Rows from block 9 of a small self-supervised image encoder, named by matrix and row number. Rows with one number belong to one neuron. Each number is 128 + 24 x the weight over its row's rms, rounded and kept within 0 to 255. All counts start at 0.
Before each neuron's rows are labels from the 100 images, of 14848, where the neuron reaches its highest value: "colour at peak" is the nearest of a few named colours to the mean colour under the peak; "responds to" is what is common among them. Only what is clearly more common there than usual is listed. The data: photos with spoken descriptions (Open Images, Localized Narratives).
# fc1: MLP up (model.blocks.9.mlp.fc1.weight, 1536x256), inputs 128-255
# fc2: MLP down (model.blocks.9.mlp.fc2.weight, 256x1536, transposed), outputs 128-255

colour at peak: black
responds to: text has "lights"
fc1.175 [128 132 108 122 128 203 156 192 195 128 128 128 128 128 128 136 119  78 128 115  89 128 150 130  74 161 124 128 128 111 128 142 131 136 128 145 110 126 150 128 128 159 128 124  71 144 117 128 128  55 128  84  63 128 128 128 128 128 138 128 132 128 128 128 128 128 128 128 128 128 168 128 128 128 128 128 111  87 128 128 128 120 168 128 128 134 128 106 128 152 128 128 128 105 102 101 135 121  96 183 179 128 157 128 128 128 128 140 167 128 128  58 148 154 128 128 139 101 128 128  98 128 162 128 165  90 110  80]
fc2.175 [128 128 128 131 105 128 151  88 128  53  94 166 128 107 128 118 128 128 128 128 128 128 157 100 134 128 128 128 112 128 128 125 128 112 136  99 128 128 128 180 128 128 128 149 197 133 128 118 128 128 102 128 128 149 128 157 128 142 127 117  80 106 180 128 128 119 154 128 128 128 128 135 154 128 128 128 128  86 128 105 128  84 128 128 128 128 139 128 121 128 128  97 202 128 118 121 128 128 128  98 128 206 128 127 128 128 128 127 128  97 128 117 138 128 128 128 159  98 128 128 128 128 128 140 128 128 153 128]

colour at peak: cyan
responds to: text has "sky"; text has "trees"; text has "buildings"; text has "poles"
fc1.362 [128 104  81  82 162 128 128 146 128 128 128 128 128  73 144 129 128 128 128 128 193 128 128  90 128  62 128 128 157 128 128  82 128 164 128 128 178 128 150 128 128  75 102 117  96 199  85 156 128 106 128 123 128 128 128  75 128 128 128 128 133 128 123 159 128 103 116  79 128 108 111  89  97 153 128 128 122 123 128  85 115 128 179 111 128 138 128 128 128 128 128 153  96 128 128 128 116 128 125 128 128 116 144 128 146 126 128 196 128 135 128  97 128 128 126 128 128 156 128 107 128 128 125  97 128 175 156 100]
fc2.362 [128 128 128 128 128 138 128 128 128 128  58  97 128 128 139 128 128 128 128 150 143 142 152 128 170 128 128 128 128 119 128 142 128 153 128 161 139 128 128 128 147 128 147  72 137 188 124 128 128 128 125 111 118 125 158  90 128 128 128 128 149 128 128 154  95  91 128  60 169  56 128 112  86 128 128 128 170 155 152 128 151 101 128 128 128 125 128 166 162 117 114 128 128 121 128 128  97 128  81  63 128  63 132 122 128 128  81 170 137 128 128 141 112 128 104 158 125 128 128  74 128 128  94  76 128 157  84 128]

colour at peak: pink
responds to: text has "holding"
fc1.3 [128 143 128  66 139 148 106  99 128 128 109 128 210 128 128 164 170 128 128 128 128 103 183 146 128 128 128 137 128 126 107  81 128 170 128 128 128 128 111 108 134 129 128 128 125 128  97 128  98 114 100  86 117 128 128 105 128  80 161 128 170 128 128 122  45 102 100 150 128 128 128  71 103 128 128 165 148 128 128 161  96 128 128 132 154 128 128 128 179 128 128 128  82 128 154 128 128 128 128  98 130 130  88 136 180 128 128 128 120  83 131 164 128 134 140 128 165 154 159 128 101 128 128 128 128 149 121 128]
fc2.3 [169 128 159 128 128 123 149  93  81 146 128 156 168  87 152 155 128 139 128 165 112 142 128 128 173 123 128 128 110 128 201 113 128 128 128 133 103  90 149 148 128 163 125 138 128 127 128 161 111 168 104 161 134 128 128 128 129 120  93 128 148 128 126 128 128  99 133 177 177 174 128 157 128 165 153 109 128 128 158 131 128 104 111 129 128 128 128 173 193 128 136 156 118 128 128 128 128 113  95 128 166 128 131 128 128 163  95 104 110 194 128 128 163 112 128 124 117 127 120 116 134  85 159 119 128 128 156 116]

colour at peak: brown
responds to: text has "trees"; text has "grass"
fc1.294 [128 107  93 125 114 128 128 133 160 196 128 128 128 128 105 181 128  83 114 125 128 128 114 128 128 179 160 128  97 128 128 128 106 129 128 128 173 143  68 160 128 160  85  52 128 128 128 128 152  97 128 128 139  99 144 128  97 144 128 128 128 128 128 124 128 141 128 130 128 110 158  87  76 142 128 108 150 135 128 153 131 105 128 128 144 128 128 174 136 149 128 128 128 137 138 105 108 128  53 124 147  74 128 128 133 128 128 144 128 183  65 128  85 128 121 128 129 171 174 128 128  76 135 104 150 148 128 136]
fc2.294 [128 107 128 144 128 151  77 128 128 128 121  67 128 141 128 128 128 128 128 128 168 128 128  83 103 128 170 128 128 128 173 128 128 116 135 128 128 128 128 128 128 128 128 128  93 115 128 128 128 128 128 128 145 128 128 128 217 148 128 128 128 128 128 128 128  47 128 128 162 128 151 128 128 128 128 178 128 128 128 128 128  95 128 143 163 180 128 128  95 128  56 177 121 128 128 128 163 128  53 128 128 128 128 128 112 202 128 128 128  97  50  98 124 128 128 128 140 128 128 128 128 128 159 128 128 128 128 128]

colour at peak: grey
responds to: text has "sky"; text has "trees"; text has "buildings"; text has "grass"
fc1.31 [152 179  94 128 128 128 128 117 148 128 128 128 152  94  65 216 128 164 128 128 149 131 142 128 128 145 148 128 128 128  85 128 139 128 100 128 122 141 128 128 146 128 128  84 128 178  80 128 128 128 141 126 109  97  91 170 107 124 110  86 128 161 163 128 123 128 117  89 128  91 117 103 162 128 148 129 128 132  66 128  81 162  97 128 128 109 128 148 128 182 128 118 128 128 128  91 128 165 101  94 156  76  70 146 142  85 128 110 128 128 128  87 128 128 128 128 128 133 141 104 128 128 128 118 128 142 128  92]
fc2.31 [105 156 133 128 161 128  86 128 118 207 128 128 128 128 136  80 125 128  77 128 126 120 115 101  68  90 176 128 128 128 151 128 128 182 136  87 128 128 128 176 136 128 128 137 154  73 128 123 135 135  71 128 119 128 128 128 128  70 128 121 128 116 141 102 128 128 146 128 101 128 203 140  17 128 105 128 128 128 102 200 126 106 112 172 158 104 132 124 128 128  88 128 128 139 100 128 128 124 128 128 128 128 199 102 128 128 128 128 128 107 128 153  62 128  84 146 123 135 128 128 128  90 109 140 138 135 128 128]

colour at peak: pink
responds to: text has "sky"; text has "trees"
fc1.450 [128 128 128 128 128 153  79 160 145 128 128 128 221 143 128 128 128 123 128 118 128 128 128 123 128 128 128 128 128 128  97  92 128 162 112 128 122 128  83 128 146 158 128 128 115 128  65 128 128 117  97 128 128 128 120 128 179 128 148 144 153 103 128 128 122 145 109  71 128  91 128  82 128 128 144 162 128 120 128 175 128 128 128 128 138 128  61 128 128 128  94 128 142 128 116  95 107 128  87  48 201  71 101 158 187 128 128 107 106  90 106 151 128 108 128 118 128 153 128 128 128 135 128 128 156 131 128 128]
fc2.450 [128 128 128 128 146 121 128 128 128 208 128 128 165 128 128 128 128 128 119 128 191 111  67 141 128 128 131 173 128 128 128 128 128 128 128 128 146 136 128 128 158 128 127 128 128 128 129 128  60 128 126 128 154 128 128 128 150 182 132 143 153 128 128 128 170 134 128 128 165 128 128 124 128  75 193  92 121 177 128 137 128 128  76 222 128 134 176  81 128 124 128 128 128 128 128 128 128 205 129 121 104 128 128  39 128 128 113 121  69 128 115 128 128 128 128 119  78 146 128 128 128 121 128 128 128 128  81 128]

colour at peak: pink; white
responds to: text has "sky"
fc1.392 [145 117 128 128 107 128 128 178 128 125 128 128 128 128 128 173 148 128  83 126 128 101 128 128 128 181 128 128 102  66 112 128 128 128 128 132 159 168 107 128 128 131 173  78 128 128 128 128 188 115 128 128  83 137  97 134 154 128 128 128  62 118 111  73 128 128 128 128 128 114 128  77 128 120  85 145 145 128 128 128 163 129 171 128 128 128 128 194 128 155 128 128 123 186 178 160 121 158 156 128 133 117 128 128 128 117 128 133 128 116 155 128 128 127 128 128 128 128 128 128  60 128 150 128 128 128 128 128]
fc2.392 [128 128 110 128 128 128 128 128 180 128 128  76 128 128 128 128 128 139 128 128 128 128 188 120 128 128 128 135 198  78  55 130 128  96 128 132 156 128 164 117 128  61 153 150 128 120 131   0  97 197 128 118  81 128 118 128 128 128 128 135 128 128 128 123 128 143 128 117  76 163 128 128 143 128 128 116 180 175 128 128 128 128 128 128 134 128 138  89 128 128 149 143 128 128 128 149  83 128 128 128 113 128 125  94 128 128 118 106 130 160 127 176 128 128 128 128 202 128 124 128 128  66 128 136 155 143 128 128]

colour at peak: pink; white
responds to: text has "white"
fc1.202 [114 120 128 128 128 166 148 150 128 142 105 128 155 128 128 128 117 127 128 106 128 128 120 128  38 128 109 128 161  89 128  96 111 128 175 201 128 105 113 128 128 128 121 128  88 128 132  70 128 128 128 128 105 128 133 128 128 128  97 128 137  82 119 128 170 128 128 118  80 128 128 128 128 179 212 145 174 128 105 128 128 128 172 128 128 128 140 165 128 128 128 128 128 174 155 128 128 123 147 128 147 111 128 155 142 135 128 128 147 145 128 159  86  91 112  85 187 128 155 128 127  74  56 128 183 152 128  97]
fc2.202 [128 190 103 128 128 128 128 106 130 128 128 128 114 160 106 146  95 128 121 111 101 118 101 128 128  79 124 144 129 128 128 128 210 128  96 111  59 112 116 152  84 140 128 133 128 199 129 153 128 128 128 101 128 121 152 128  98 128 124 128 128 126 155 107 128 128 106 137 128 110  86 150 191 107 103 138 102  66 137 124 128 120 130 147 128 128 128  56 128 128 162 174 215 128 105 151 187 128 112 164 128 155 128 150 128 124 128 128 128 123 173 128 102  99 145 186  60  58 142 178  73 128  76 128 128 111 141 128]

colour at peak: black
responds to: text has "sky"
fc1.29 [128 167 128 115 128 179 123 163 126 128 160 132 128 149  48 128 124 128 128 135 120 128  81 167 128  98 128 128  98 110 137 127 128 138 128 128 113 161 139 128 128 128 128 140 123 122 117 208 128 116 170 119 105 143  90 116 128  72 128 102 133 128 128 128 106 169 127 106 128  79 140 106 119 152 136 102 114 124 128 128 128 129 128 128 169 128 120 174 128 128  78 128 131 122 128  96  95  99  89 128 128 128 128 106 152 128  71 128 128 120 128 128 128 128 117 128 128 128 129 128 128 104 128 171 136 128 128 128]
fc2.29 [137 128 128 128 128 128 128 127 128 128 128 128 128 121 128 128 152 128 118 107 128 128 128 128 106 128 128 128 162  84 128 128 128 128 128 170 128 128 128 134 138 128 156 128  62 163 147  82 128 128 128  99  78 164 128 122 200 128 128 128 105 128 128 128 141 128 128 105 128 128 108 121 128 128 128 253 176 128 128 128 103 128 170 128 114 192 109 128 128 103  86 128 128 124 143 129 128 125 125 128 146  47 128 148  66 129 128 128 156 113 128 179 159 128 128 128 224 133 128 128 128 128 145 163 128 128 128 128]

colour at peak: blue
responds to: text has "sky"; text has "clouds"
fc1.323 [128 128  81 142 108 128 128 149 128 100 130 169 116 128 142 126 169 128 128 110 128 177 128 159 128 128 128 128 128 115 128  72 128 128 128 128 141 158 128 189 128 168 128 130 105 159 112 133 127  82 128 172 128 139 123 165 128 128 128  91 128 110 128 158  73 128 129  80 180  95 128 128  62 128 128 128 139 103 128 156 118 128 128  98 110 140 120 128 128 123 128 128 128 128 128 113 101 128 128 152 151 107 128 128 190 122 128 158 128 105 128 136 154 128 128 117 109  84 128  97 128 128 135  79 128 128 111 128]
fc2.323 [128 128 163 128 184 158 136  89 128 128 128 128 130 128 126 132 123 128 148 128 129  57 112 128 128  96 128 128 128 139 128 128 127 128 153 138 128 128 128 128 162  93 128 146 128  88 125 128 104 170 125 105 124 135 151 128 171 128 181 183 126 124 128 108 128 128 128 207 128 128 128 103 216 160 128 119 102 128 153 128 191 118  88 128 146 140 105 129 128 128 145 128 157 128 128 135 225  99 128 128 128 128  92 115  90 128 128 128 128 128 133  79 128  88 167 110 128 128 128 128  94 108 135 128 128 121 161 128]

colour at peak: grey
responds to: text has "sky"
fc1.258 [128 163 128  92  90 128 128 139 132 128 128 128 195  74  98 177 165 132 128 128 128 131 144 155 128 116 128 128 116 128  96 121 133 165  74 128 128 154 128 128 169  95 128 106 128 128  93 128  75  86 128 128 131  56 115 128 166 128 128 102 128 128 131 128 185 163 117 128 118 128 128 124 128 128 128 141 136 112 128 164 119 128 102 160 128 110 128 128 128 198 128 130 125 128 128 128 114 160 142  67 128  87 128 171 167 106 128 123 117 157 128  68 117 128 128 170 154 128 128  64 128 145 139  86 128 128 115  86]
fc2.258 [128 142 118 125 128 120 128 128 128 128 128 101  93  86 125 132 143 121 128 128 144 145 114 146  98  63 167 123 136 128 128 168 125 128 128 128 128 128 128 128 128 110  76 117  98 128 128 180 128 128  79 128 128 112 152 128 131 141  60 113 169 116 128  47 108 106  95 128 125  77 128 128 128 128 128 128 128 219 128 148 202 128 128 145 128 121 125 128 141 128  84 128 128 128 156 128 128 129 128 178  81  90 128 128 128  93 128  76 128 143 128 159 128 128 128 161  25 128 128 128 128  93 104 122  70  99 109 128]

colour at peak: cyan; white
responds to: text has "sky"
fc1.361 [128 128  81 119 128 140 127 193 170  97 128 128 162 127 136 129 128 147 110 136 128 128 128 128 115 143 128 127 131  88  76  60 128 144 137 128 128 128  79 129 128 128 129 128  80 135 128 128 128  63 104  34 128 111 102 114 128 128 144 131  90 122 128 128 128 178 134 128 104  90 158  80 116 144 128 128 152 116 128 128 142  77 128 128 128 107 123 128 128 169  87 149 143 142 128  86  71  98  93 155 128 105 128 116 128 128  88 164 128 128 128 128 128 128 128 141 128 128 163 116 128 128 102 128 153 128 138 128]
fc2.361 [189 164 128  86 128 128  75 128 128 122 114 117 128 105 143 152 128 128 128 128 125 115 134 128 128  73 128 128  94 128  97 128 128 128 104 128 126 128 148 154  41 128 179 128 128 206 127 112 128 128 131 128  78 115 128 128  91 101 128 128 141 128 124 128 117 128 136 128 128 128  84 103 196 128 128 105 164 158 148 128  89 128 128 128 128 148 128 128 128 128 145 177 128 128 128 128 117 128 103 128 166  59 128 160 130 105 123 128 128  84 110 128 128 128 128 146 178  70 128 128 161 154 128 128 128 165 128 128]

colour at peak: white
responds to: text has "sky"
fc1.438 [128 128 128 128 128 128 128 146 128 107 218 128 128 128 128 144 128 152 128 128 128 102 128 130  98 128 186 128  90 122 128  85 165 117 128 128 114 128  92 128 128 128 146 128  74 128 115  49 153 113 122  98 128 128 128 128 128 128 128 110 128 128 128 128 128 128 123 116 128 100 128 125 128 152 128 190 128 128 128 128 181 131 188 106 128 128 128 128 128 126 114 128  86 113 157  70  39 128 128 128 128 128 128 128 188 134  35 127 128  77 190 128 128 128 109 128  93 128 128 128 128 128 128 106 128 116 128 118]
fc2.438 [125 139 149 128 128 128 173  55 128 162 153  90 120 108 128 147 113  78 128 108 128 121 112 128 128 115 128 105 128 138 128 190 128 128 115 128 128 126 128 118 128  99 164 128 157 114 186 126 128 128 152 122 150 128 128 128 102 128 130 134 128 128 111 146 128  76 128 128 128 128 128 130 122 141 167  53 157 128 128 128  87 128 128 128 128 123 128  99 128  92 128 128 193 128 124 128  91 128 128  94 128 128 118 163  93 128 255 128  92 198  80 101 128 128 121 128 172 128 103 128 124 105 148 128 152 128 173 172]

colour at peak: pink
responds to: text has "sky"; text has "buildings"
fc1.598 [128 150 128 137 113 128 109 128 128 128 148 192 141 126 128 186 170 128 128  58 128 128 128 104 128 187  81 143 150 128 100 128 119 128 128 142 140 128 128 119 158 128 128 128 128 128 113 173 106 125 128 128 128 128 110 128 134 128 128 128 117 128 151 130 153 128  84 110 128 128 128  70 128 128 128 119 155 128 128 128 101 142 128  51 126 128 128 170 145 148 128 102 128 128 128 128 128 128 128 111 139 130  29 140 171  79 128 135 128  77 133 128 128 121 128 128 128 128 107 128 128 128 141 128 128 128 129  48]
fc2.598 [128 119 123 128 128 166 155 191 128 128 166 128 147 120 128 128 128 132  56  77  98 139 128 133 114  89 190 128 185 128 132 128 128  61 153  45 128 137 128 109 153  75 128 155 111 128 206 153 128 128 128 128 111 128 114 199 129 128 124 128 128 128  80 168 174 128 150 128 128 136 169 131 121 128 128  77 139 183 124 154 128 128 130 128 139 149 128 128  88 124 101 114 128 128 103 128 105 178  86 164  71 106 141  92 128 125 148 128  87  73 128 152 128 131 122 128 128 128 141 128 165 128 192 133 128 109 128 133]

colour at peak: brown
responds to: text has "sky"
fc1.508 [153 168 128 128 118 128 153 128 128 128 170  94  93 128 128 163 180 128 128 128 159 144 128 100 164 128 153 128 128 128 115 128  75 128 127 128 183 128 128 140 176 115 128  52 128 143 128 128 128 128 140 128 128 199 128 128 128 128 123 128 128 128 128 128 128 128 128 159 109 128 128  67 128 128 128 116 128 128 128 128  93 149 101 146 127  90 128 128 196 127 128 128 128 118 139 128 101  97 128  97 128 128 128 141 133 135 128 129  81 128 128 128 128 128 144 128 209 128 128 128 128 128 128 128 128 181 128 128]
fc2.508 [ 67 128 128 134 166 128  52 128 144 154  83 128 128 128  86 128 160 128 151 128 116 128 128 142 128 128 143 116 128 128 128 128 119 128 128  82 125  93 128  80 128 100 104  94 128 128 137 129 128 128 149 126 128 165 135 156 128 133 155 152 128 108 128 128 104 128 128 133 150 128 126 128 128  89 143 128 123 128 128 128 126 122 104 132 128 128 130 128 137 128 128 157 109 128 128  81 138 128  39 128 116 118 165 128 137 128 128 131 184 128 152 128 116  54 128 128  65 128 108 127 188 128 128 128 128  98 103 128]

colour at peak: white
responds to: text has "sky"
fc1.212 [128 105 128  90 127 128 102 160 128  92 128 128 128 100 143 128 128 128 128  78 128 128 128 128 128 128 128 128 130  99  85  64 120 163  57 128 128 128  96 128 128 128 105 167  79 128 128  86 128 111 128  59 128 128 146  63 130 128 142 159 128  90 147 128 128 142 110 128 128 108 157 108 128 164 176 136 166 110 128  53 128 128 143  91 128 128  96 128 106 128 148 212 134 128 160  87 114 128 128 128 149 128 142 113 128  88 124 185  99 128 171  81 128 128 163 136 115  82 129 128 135 132  79  94 149 127 128 128]
fc2.212 [179 128  95 119 128 118 126 133 149 128 128 128 128 128 128 128  72 128 128 128 129 128  97 128  79 128 128 128 128 128  97 113 136 128 128 129 178 128  88 167 128 139 128  83 128 236 128 145 132 181 106 128 128 128  94 109 128 127 164  73 128  97 132 128 128 137 157 183 128 128 128 128 141 128  92  74 147 128 181 129 134 128 116 128 128 128 135  94 155 128 181 128 146 128  84 145 128 108 128 170 110 141 137 134 115 128 128 112 128  84 146 105  98  88 123 159 128  74 128 128 128 114  84  52 128 128 128 149]

colour at peak: red
responds to: text has "red"
fc1.576 [110 128 128 111 119 188 121 144 134 142 128 165 177 128 127 154 163 128 128  86 128 125 135 122 128 105 156 128 128  94 130  89 158 188 128 128 175 128 128 174  93 128 123 157 145  97 128  87 127 111 128 128 128 104 142  69 128 100 118 182 128  89 128  55 128 117 123 188 166 128 176 109 137 185 141 128 128 121 141 139 122 128 128 119 159 141 102 143 128 141 160 128 154 128 137 126 134 105 128 128 160 128  93 128 185 128 154 128 117 129 128 128 141 128 129  76 128 155 128 128 128 109 128 128 128 132 128  50]
fc2.576 [148 139 105  84  77 128 106 128 128  89 113  94  84  92 128  80 128 145 118 152 128 128 128 128 128 128 128 128 128 128 134 123  99 127 128 159 128 163 128 128 125 128 128 138  95 158 128 128 128  84 108 159 109 128 128 128  97 170 120  64 126 128  65 128 128 121 128  68  92 110 158 130 128  55 128 128 128 128 128 150 128 159 125 133 128 129 120 150  70  80 128 128 128 128 128 128 203  85 142 128 128 128 137 128 128 128 114 178 113 128 109 128 107 164 128  97 162 189  94 128 142 128 115 128 193 128 128 148]

colour at peak: pink
responds to: text has "sky"; text has "trees"; text has "bottom"; text has "buildings"
fc1.754 [128 128 128 128 127 125 128 158 128 128 128 128 128 128 138 165 150 142  99 128 128 128 128 115  62 181 136  88 128 108 112 122 171 128  69 128 166 128 110 115  99 155 128  65 130 128 128 128 128 128 126 127 120 128 128 128 153 128 140 128  98 128 178 128 128 153  98  99 128  90 128  75 128 128 117 128 110 128 128 128 114 148 125 128 128 104 128 128 132 204 134 127 106 128 129 128 107 128 128 128 164  97 118 128 128 131 128 128 128 128 128 124 128 128 128 138 155 128 128 132 128 120 128 128 126 152 128 128]
fc2.754 [128 128 130 128 128 128 128 128 128  91 128 164 149 128 102 225 128 174 128 190 145 123 128 152 171 128 115 128 128  89 128 128  91 128 128 128 150 120 175 128  79  96  88 128  80 128 128 128 128  93  90 128 128 154 120 149 128 128 162 128  83 108 114 128 190 100 183 115 128 128 114  56 128 145 135 128 165 164 128 128 127 128 128 128 158 128 128 130 120 128 128 156 128  89 128 108 128 128  92 128 120 128 128 105 162 128 128 158 128 128  94 128 134 179 128 128 133  96 128 128 182 128 128 125 128 128 128 109]

colour at peak: white; cyan
responds to: text has "sky"
fc1.8 [112 138 128  73 128 147 116 195 128 128 128 128 128 128 128 131 168 161 123 128 134 122 128 128 128 128 126 108 117 128 128  88 140 163 128 128 128 157 101 122 128 128 106 128  39 128 129 128  97  80 128 128  79 128  35  79 125  95 127 128  96 128 128 128 128 128 128 128 128  75 109 128 128 128 128 128 128 158 128  63 110 128 118  60 128 128 128  93  92 128 128 141 132 128 128 128  98 128 128 128 128 128 128 128 128 106 133 128 100  47 120 105 128 128 128 128 128  84 139 128 126 128 118  98 128 128 128  53]
fc2.8 [128  92 115 168 128 149 152  72 173 129  83 104  91 161 128 128  57  91 131 128  86 128 128 128  90 108  79 128 128 128 128 128 128  79 169 128 128 128 128 128 108 128 147  93 128 179 128 142 128 128  73 107 132 128 150 128  81 158 128 128 165 128 133 103  96 116 129 128 128 112 128 128 119 128  84  94 128  99 119 193 128  64 128 128 128 128 128 118 201 128 128 128 128 128  74 128 155 128 128 128 128 128 161 154 128 135 153 128 164 162 128 137 128  78 128 152 128 128 128 128 132 128 128 128 128 128 128 128]

colour at peak: cyan
responds to: text has "sky"; text has "trees"; text has "buildings"
fc1.43 [130 158  89  74 128 128 126 180 142 128 128 128 128 128 128 144 128 128 107 128 134 128 128 149 128 128 128 128 128 128 127  89 125 163 128 128 168 150  77 130 107 128 128 128 111 128 109 128 141  82 128 121 128 124  99 128 153 131  64 128 104 128 128 111 128 128 128 128 155  96 128 102 128 151 137 139 128  76 128 124 138 128 128 128 178 118  65 103 132 179 106 186 104 128 149 128  97 128  63 109 128 128 128 128 128 128  76 128 118 128 128  68 158 128 137 128 128 128 137  77 127 128 128 107 128 128 128 105]
fc2.43 [128 128 104 116 128 128 166  76 130  86 114 105 136 128 128 128 128 128 128 128 128 128 128  77  38 140 128 128 128 128 128  75 128 128 128 128 128 128 128 127 128 128 231  63 128 229 130 128 162 128  95 128 128 128 128 128  98 128 128 112 171 115 180 128 130 142 128 128 134 106 128 149 189 153 128  76 128 143 128 162 128 109 128 128 128 128 128 128 128 128 120 128 128 128 128  89 173 103 128 128 118 128 128 187  44 128 128 117 103 128 139 109 123 128 128 139 175 128 133  89 133  66 128  70 111 128 128  88]