config.toml
color_jitter = 0.4
widths = [64, 128, 256]
init = "kaiming_normal"
weight_decay = 0.3
Rows from block 4 of a small self-supervised image encoder, named by matrix and row number. Rows with one number belong to one neuron. Each number is 500 + 50 x the weight over its row's rms, rounded and kept within 0 to 999. All counts start at 0. Numbers have three digits each.
After each neuron's rows are labels from the 100 images, of 14848, where the neuron reaches its highest value: "place" is the part of the image that holds the peak; "responds to" is what is common among them. Only what is clearly more common there than usual is listed. The data: photos with spoken descriptions (Open Images, Localized Narratives). In brackets: how many of the 100.
# fc1: MLP up (model.blocks.4.mlp.fc1.weight, 768x128), inputs 0-127
# fc2: MLP down (model.blocks.4.mlp.fc2.weight, 128x768, transposed), outputs 0-127

fc1.122:500500500500500500500500500453500500425500429596626500546401542513500421500500500521500573518500500500560590554500554488268473500354569500500500500500500526500500500488536500461500539500424500500636500456525500500437500512500426423465500523500500500637614500471495482447579412500433500500500571555385500500440516519473396493500564500500500541497500472550500485510459484500500474554454
fc2.122:500500509395502556415500500500450500500500500461500488500500500500392500500500500455487432500477500447500332399451426500642456500722500500473418500500500500500500500536500500500500500500566500553505595503562500500519500500500500500484597534500500513500500500500394500475500608500500580465555500500696467500500500404496500500515469500457453508570524500502500500590615500500500500500500
place: bottom left (32); middle left (25)
responds to: text has "person" (37)

fc1.531:508525500500502528562500563500498507517421457488500500500385623783475515500496500532500443500500483500500555500343352510500500500500522500563462500500582574500447611501500467435500500510619445500491500500500481500500500500500427500500482500519500500500432527500469500339537500500502500417450500465500500500500496442500519463534594500500446522434500500500500500500508562500500429500500
fc2.531:500584500500450500541500500537499471456511563500651475377500500500500546533496495500500500500432500401424399558443428483500543472500547500295500500500500714500528439521500500482461554500500500500452500500674500499557530527500500470562487500595423500575399525502500597500500497500500500500500444500500550500500475482461436492505423554500500509500500500454500530500445500557500484500500
place: top right (33); top left (33)
responds to: text has "sky" (50)

fc1.149:505500500500500500500500500500500500500500471554500450603552555500473528500475490521456500606490500500513500511407500500345493521500500455398478577534604500500556488500562482500500635552500330464500500402610333415500500446500371500500500539455500500500566484500500479500500503456482500500525500500630500500500468500497403500577500500500500500366500477500500500499500500500500431435399
fc2.149:477500500500500500500538545430500610493569441538524415500499500404584348500500500482500500500500508500426650439555385500542482500494577500632436500574500500460500500461625500500433527500500500537386500500509500635552500549500632500441500437500500638500500500500545489500500500500497472484549500500471500500530427500500500473497500466500374500511529490500419500505463556593500542500500
place: top left (35); top right (32)
responds to: text has "sky" (51)

fc1.637:501500500500500500500468500500500500521500424500475500529495500555500500573500454549484530525500482500500566504446500478500500500500656500500457500500583544500613500521500500579391619500569500500537500380657272500500557500459404411500500571500504500502471500461500509428567500500511500563606472622500500461386500500500500500500416500500500502551500500500554467500473500441409497500500
fc2.637:500576500561451468570469484500500563500500572500628488500512508500500500500500500500500500418500466422625414500450500453500395537500522500405500500548500532490500502521500504413500500565490483500500521500500500500457496630500500534500406626500591500500500387431500500500430500444533500500500414418429559500596500500481438604484424500578500473500500466500500500313500637500505500517500
place: top left (36)
responds to: text has "wall" (41)

fc1.9:467492500500500534500500500500500500484500439500500500500516598631420410500500426533526491552500500500500545500420500433500538500500655500500500533537600532377586500500498444500500616500518387588500500426573296586512500500467500423500516472500500481500437458500413500500521500500456500419551500500626500453505500355473500516541500500503473500416514500487500500515500510503500415500500
fc2.9:500500500500486500500422574500500592500500500485624500446500481558509424584508536515500500424500449500568500500500433462523500500548500500500520500562500571481500500416631500414500500500436427474383495500474606406501444500500404495512500657442500608500558448500583500547500422500500500500500443435383500500500422516500500529500500470575500461637500485476500500500500593368500484484500
place: top left (46); top centre (28)
responds to: text has "sky" (71)

fc1.690:500572557598500500564589464593500500512476500644552500614500505639500500500500500500500500475500500500564500500437560500503508546500643500403500500500639500426633422500469534500561499500508500464500500404500393500571500500500428461500500500500500413532500434461453500500530500449430500500500500552577500500500500487503405500616529500500491500368500500500535500500500417496500408500500
fc2.690:631500561500500500500500500432500500500500500519500369467567428514500500500500531440500580500500538500500490500500424500578523500500500500500500500500520493454485500402500515500339500500444553500500606531500500500535551449500651500500480449564647500500500472538548611417500563500500516574500500500500500485500500500594534500500500425500500500511345627500315472517500500500500500546500
place: top right (32); top centre (25)
responds to: text has "sky" (50)

fc1.745:430505522500485419450557500591500459481451500575500500500500500500459439500494500500500285500500349562613562472513571574490542556500500500500500528500500500412500509500500500586500516500479419500500500525572500500550500600500500500512442500524424500502533456500500459381500500500500459545565584500549500509500500462474500500513547500440535500446552500500500500409584414532511537518290
fc2.745:500542500577500628499500482454500594500500539436556500438469500440577500500500535456500614570500597361500409569509500500488475500513542438473462500468500500500598500500500500488557500500500583500479464479500460417498506500590555500596570571518437448532478500468466613500496500524428500457450319617559462500496500535493500500500401500544500403500495516514500500500461500532500428500610
place: top left (32)
responds to: text has "sky" (55); text has "water" (25)

fc1.598:500638500500500500500525500596393500500500449489500405500402553500500368586500446528500500500469450500500500500559500605500500500500500500430384609500530429500500500500712500464399511525500500500500500500582500393500500535500395500500500500500500500500396500500585500382500458500500500437593500500500447595500570500500463500500407544500500500525500500488500493500500500500500600500500
fc2.598:500500500465500475500435500500500724500500500500601500500500500657500662500525528500362681500467402530500500500500500370500500600456500446519500500485500558500468474500500538466500489500500470468500467541500500500526500500473463500500510500476473407500602500500500500467578500500500500520500500500498500456500500500552380500469604500500500500517500500500500468399553500460500468500620
place: top left (42); top right (35)
responds to: text has "sky" (59)

fc1.333:441500500500500575500500397500500643670475575500400531541500446500408500376657407514420500540494500500500500462500500372500500500500500500500537500500500500500500440500500500495500500500514496500500500500500500426583361424500500500416546462500588560500500500484500500518500500500500500490519500613500458445530528524441500470445534500500500500500500481582500592482575364500514500500391
fc2.333:575319500500569343500491420500500500500356500500593453500500463500602482500514500441500500500479500500500548500500500411511500500500500390500500500474494566500500500715500500500500500500500543500500508500500500543500508500500500361500500450500500500500600330500500500500500530500500430572500457450516500416625500500500500500500500458598500500500500549500500500461564500453500500500500
place: bottom left (34)
responds to: text has "plants" (26)

fc1.281:515517500500500500500609500572553533500500597594645500507375587544433500458510500473479500492500500500500500524378500497500500500554537500500500500500603636500547462500500500500492554500618270500500543500500500376500460441500491500483500500480500500500500488468500500500561500469500495500445479549500524513500500442500485500596608500500500500392500421500500500411500500542500446500383
fc2.281:500500574500500475500500469500441500589500500500479330517590449615537422564500427500500500442500500459448500500482425396484500551500571500363500500500540500500500466500500500500423500500500500500500590455537434439500552507429500420518500441543570500571500618499484748500500489459500616500447571500503563510439501502500500524500500491500500500500500558500500500500463434568500495500467
place: top right (41); top left (33)
responds to: text has "sky" (56)

fc1.366:493570514500500500500472545507500539559500500575500450550500547682421500500531500534439555568441476500500550500500537395378503523508500482435461564522570500362580500500500500432546632540529435518477500436621500500620540466500414496478500500482500493472543500466500493390500467464500520445547566500570510500507457401451500459595500500534500500398500500470500447500553458465500437502415
fc2.366:592500472500561454458500500516500579549500411500553500518410500346597485469431500500500574500667449500533534500595486458549462491391503439500505570500566496506500500576613500564472485500500516500500428500489500500500370591500661402500500500483490501500500500500500423514552477500500500500500601542462440458500469500500500500456500393500481540500500552500500501500470500438500503620529
place: top left (50); top centre (29)
responds to: text has "sky" (81); text has "trees" (56); text has "buildings" (30)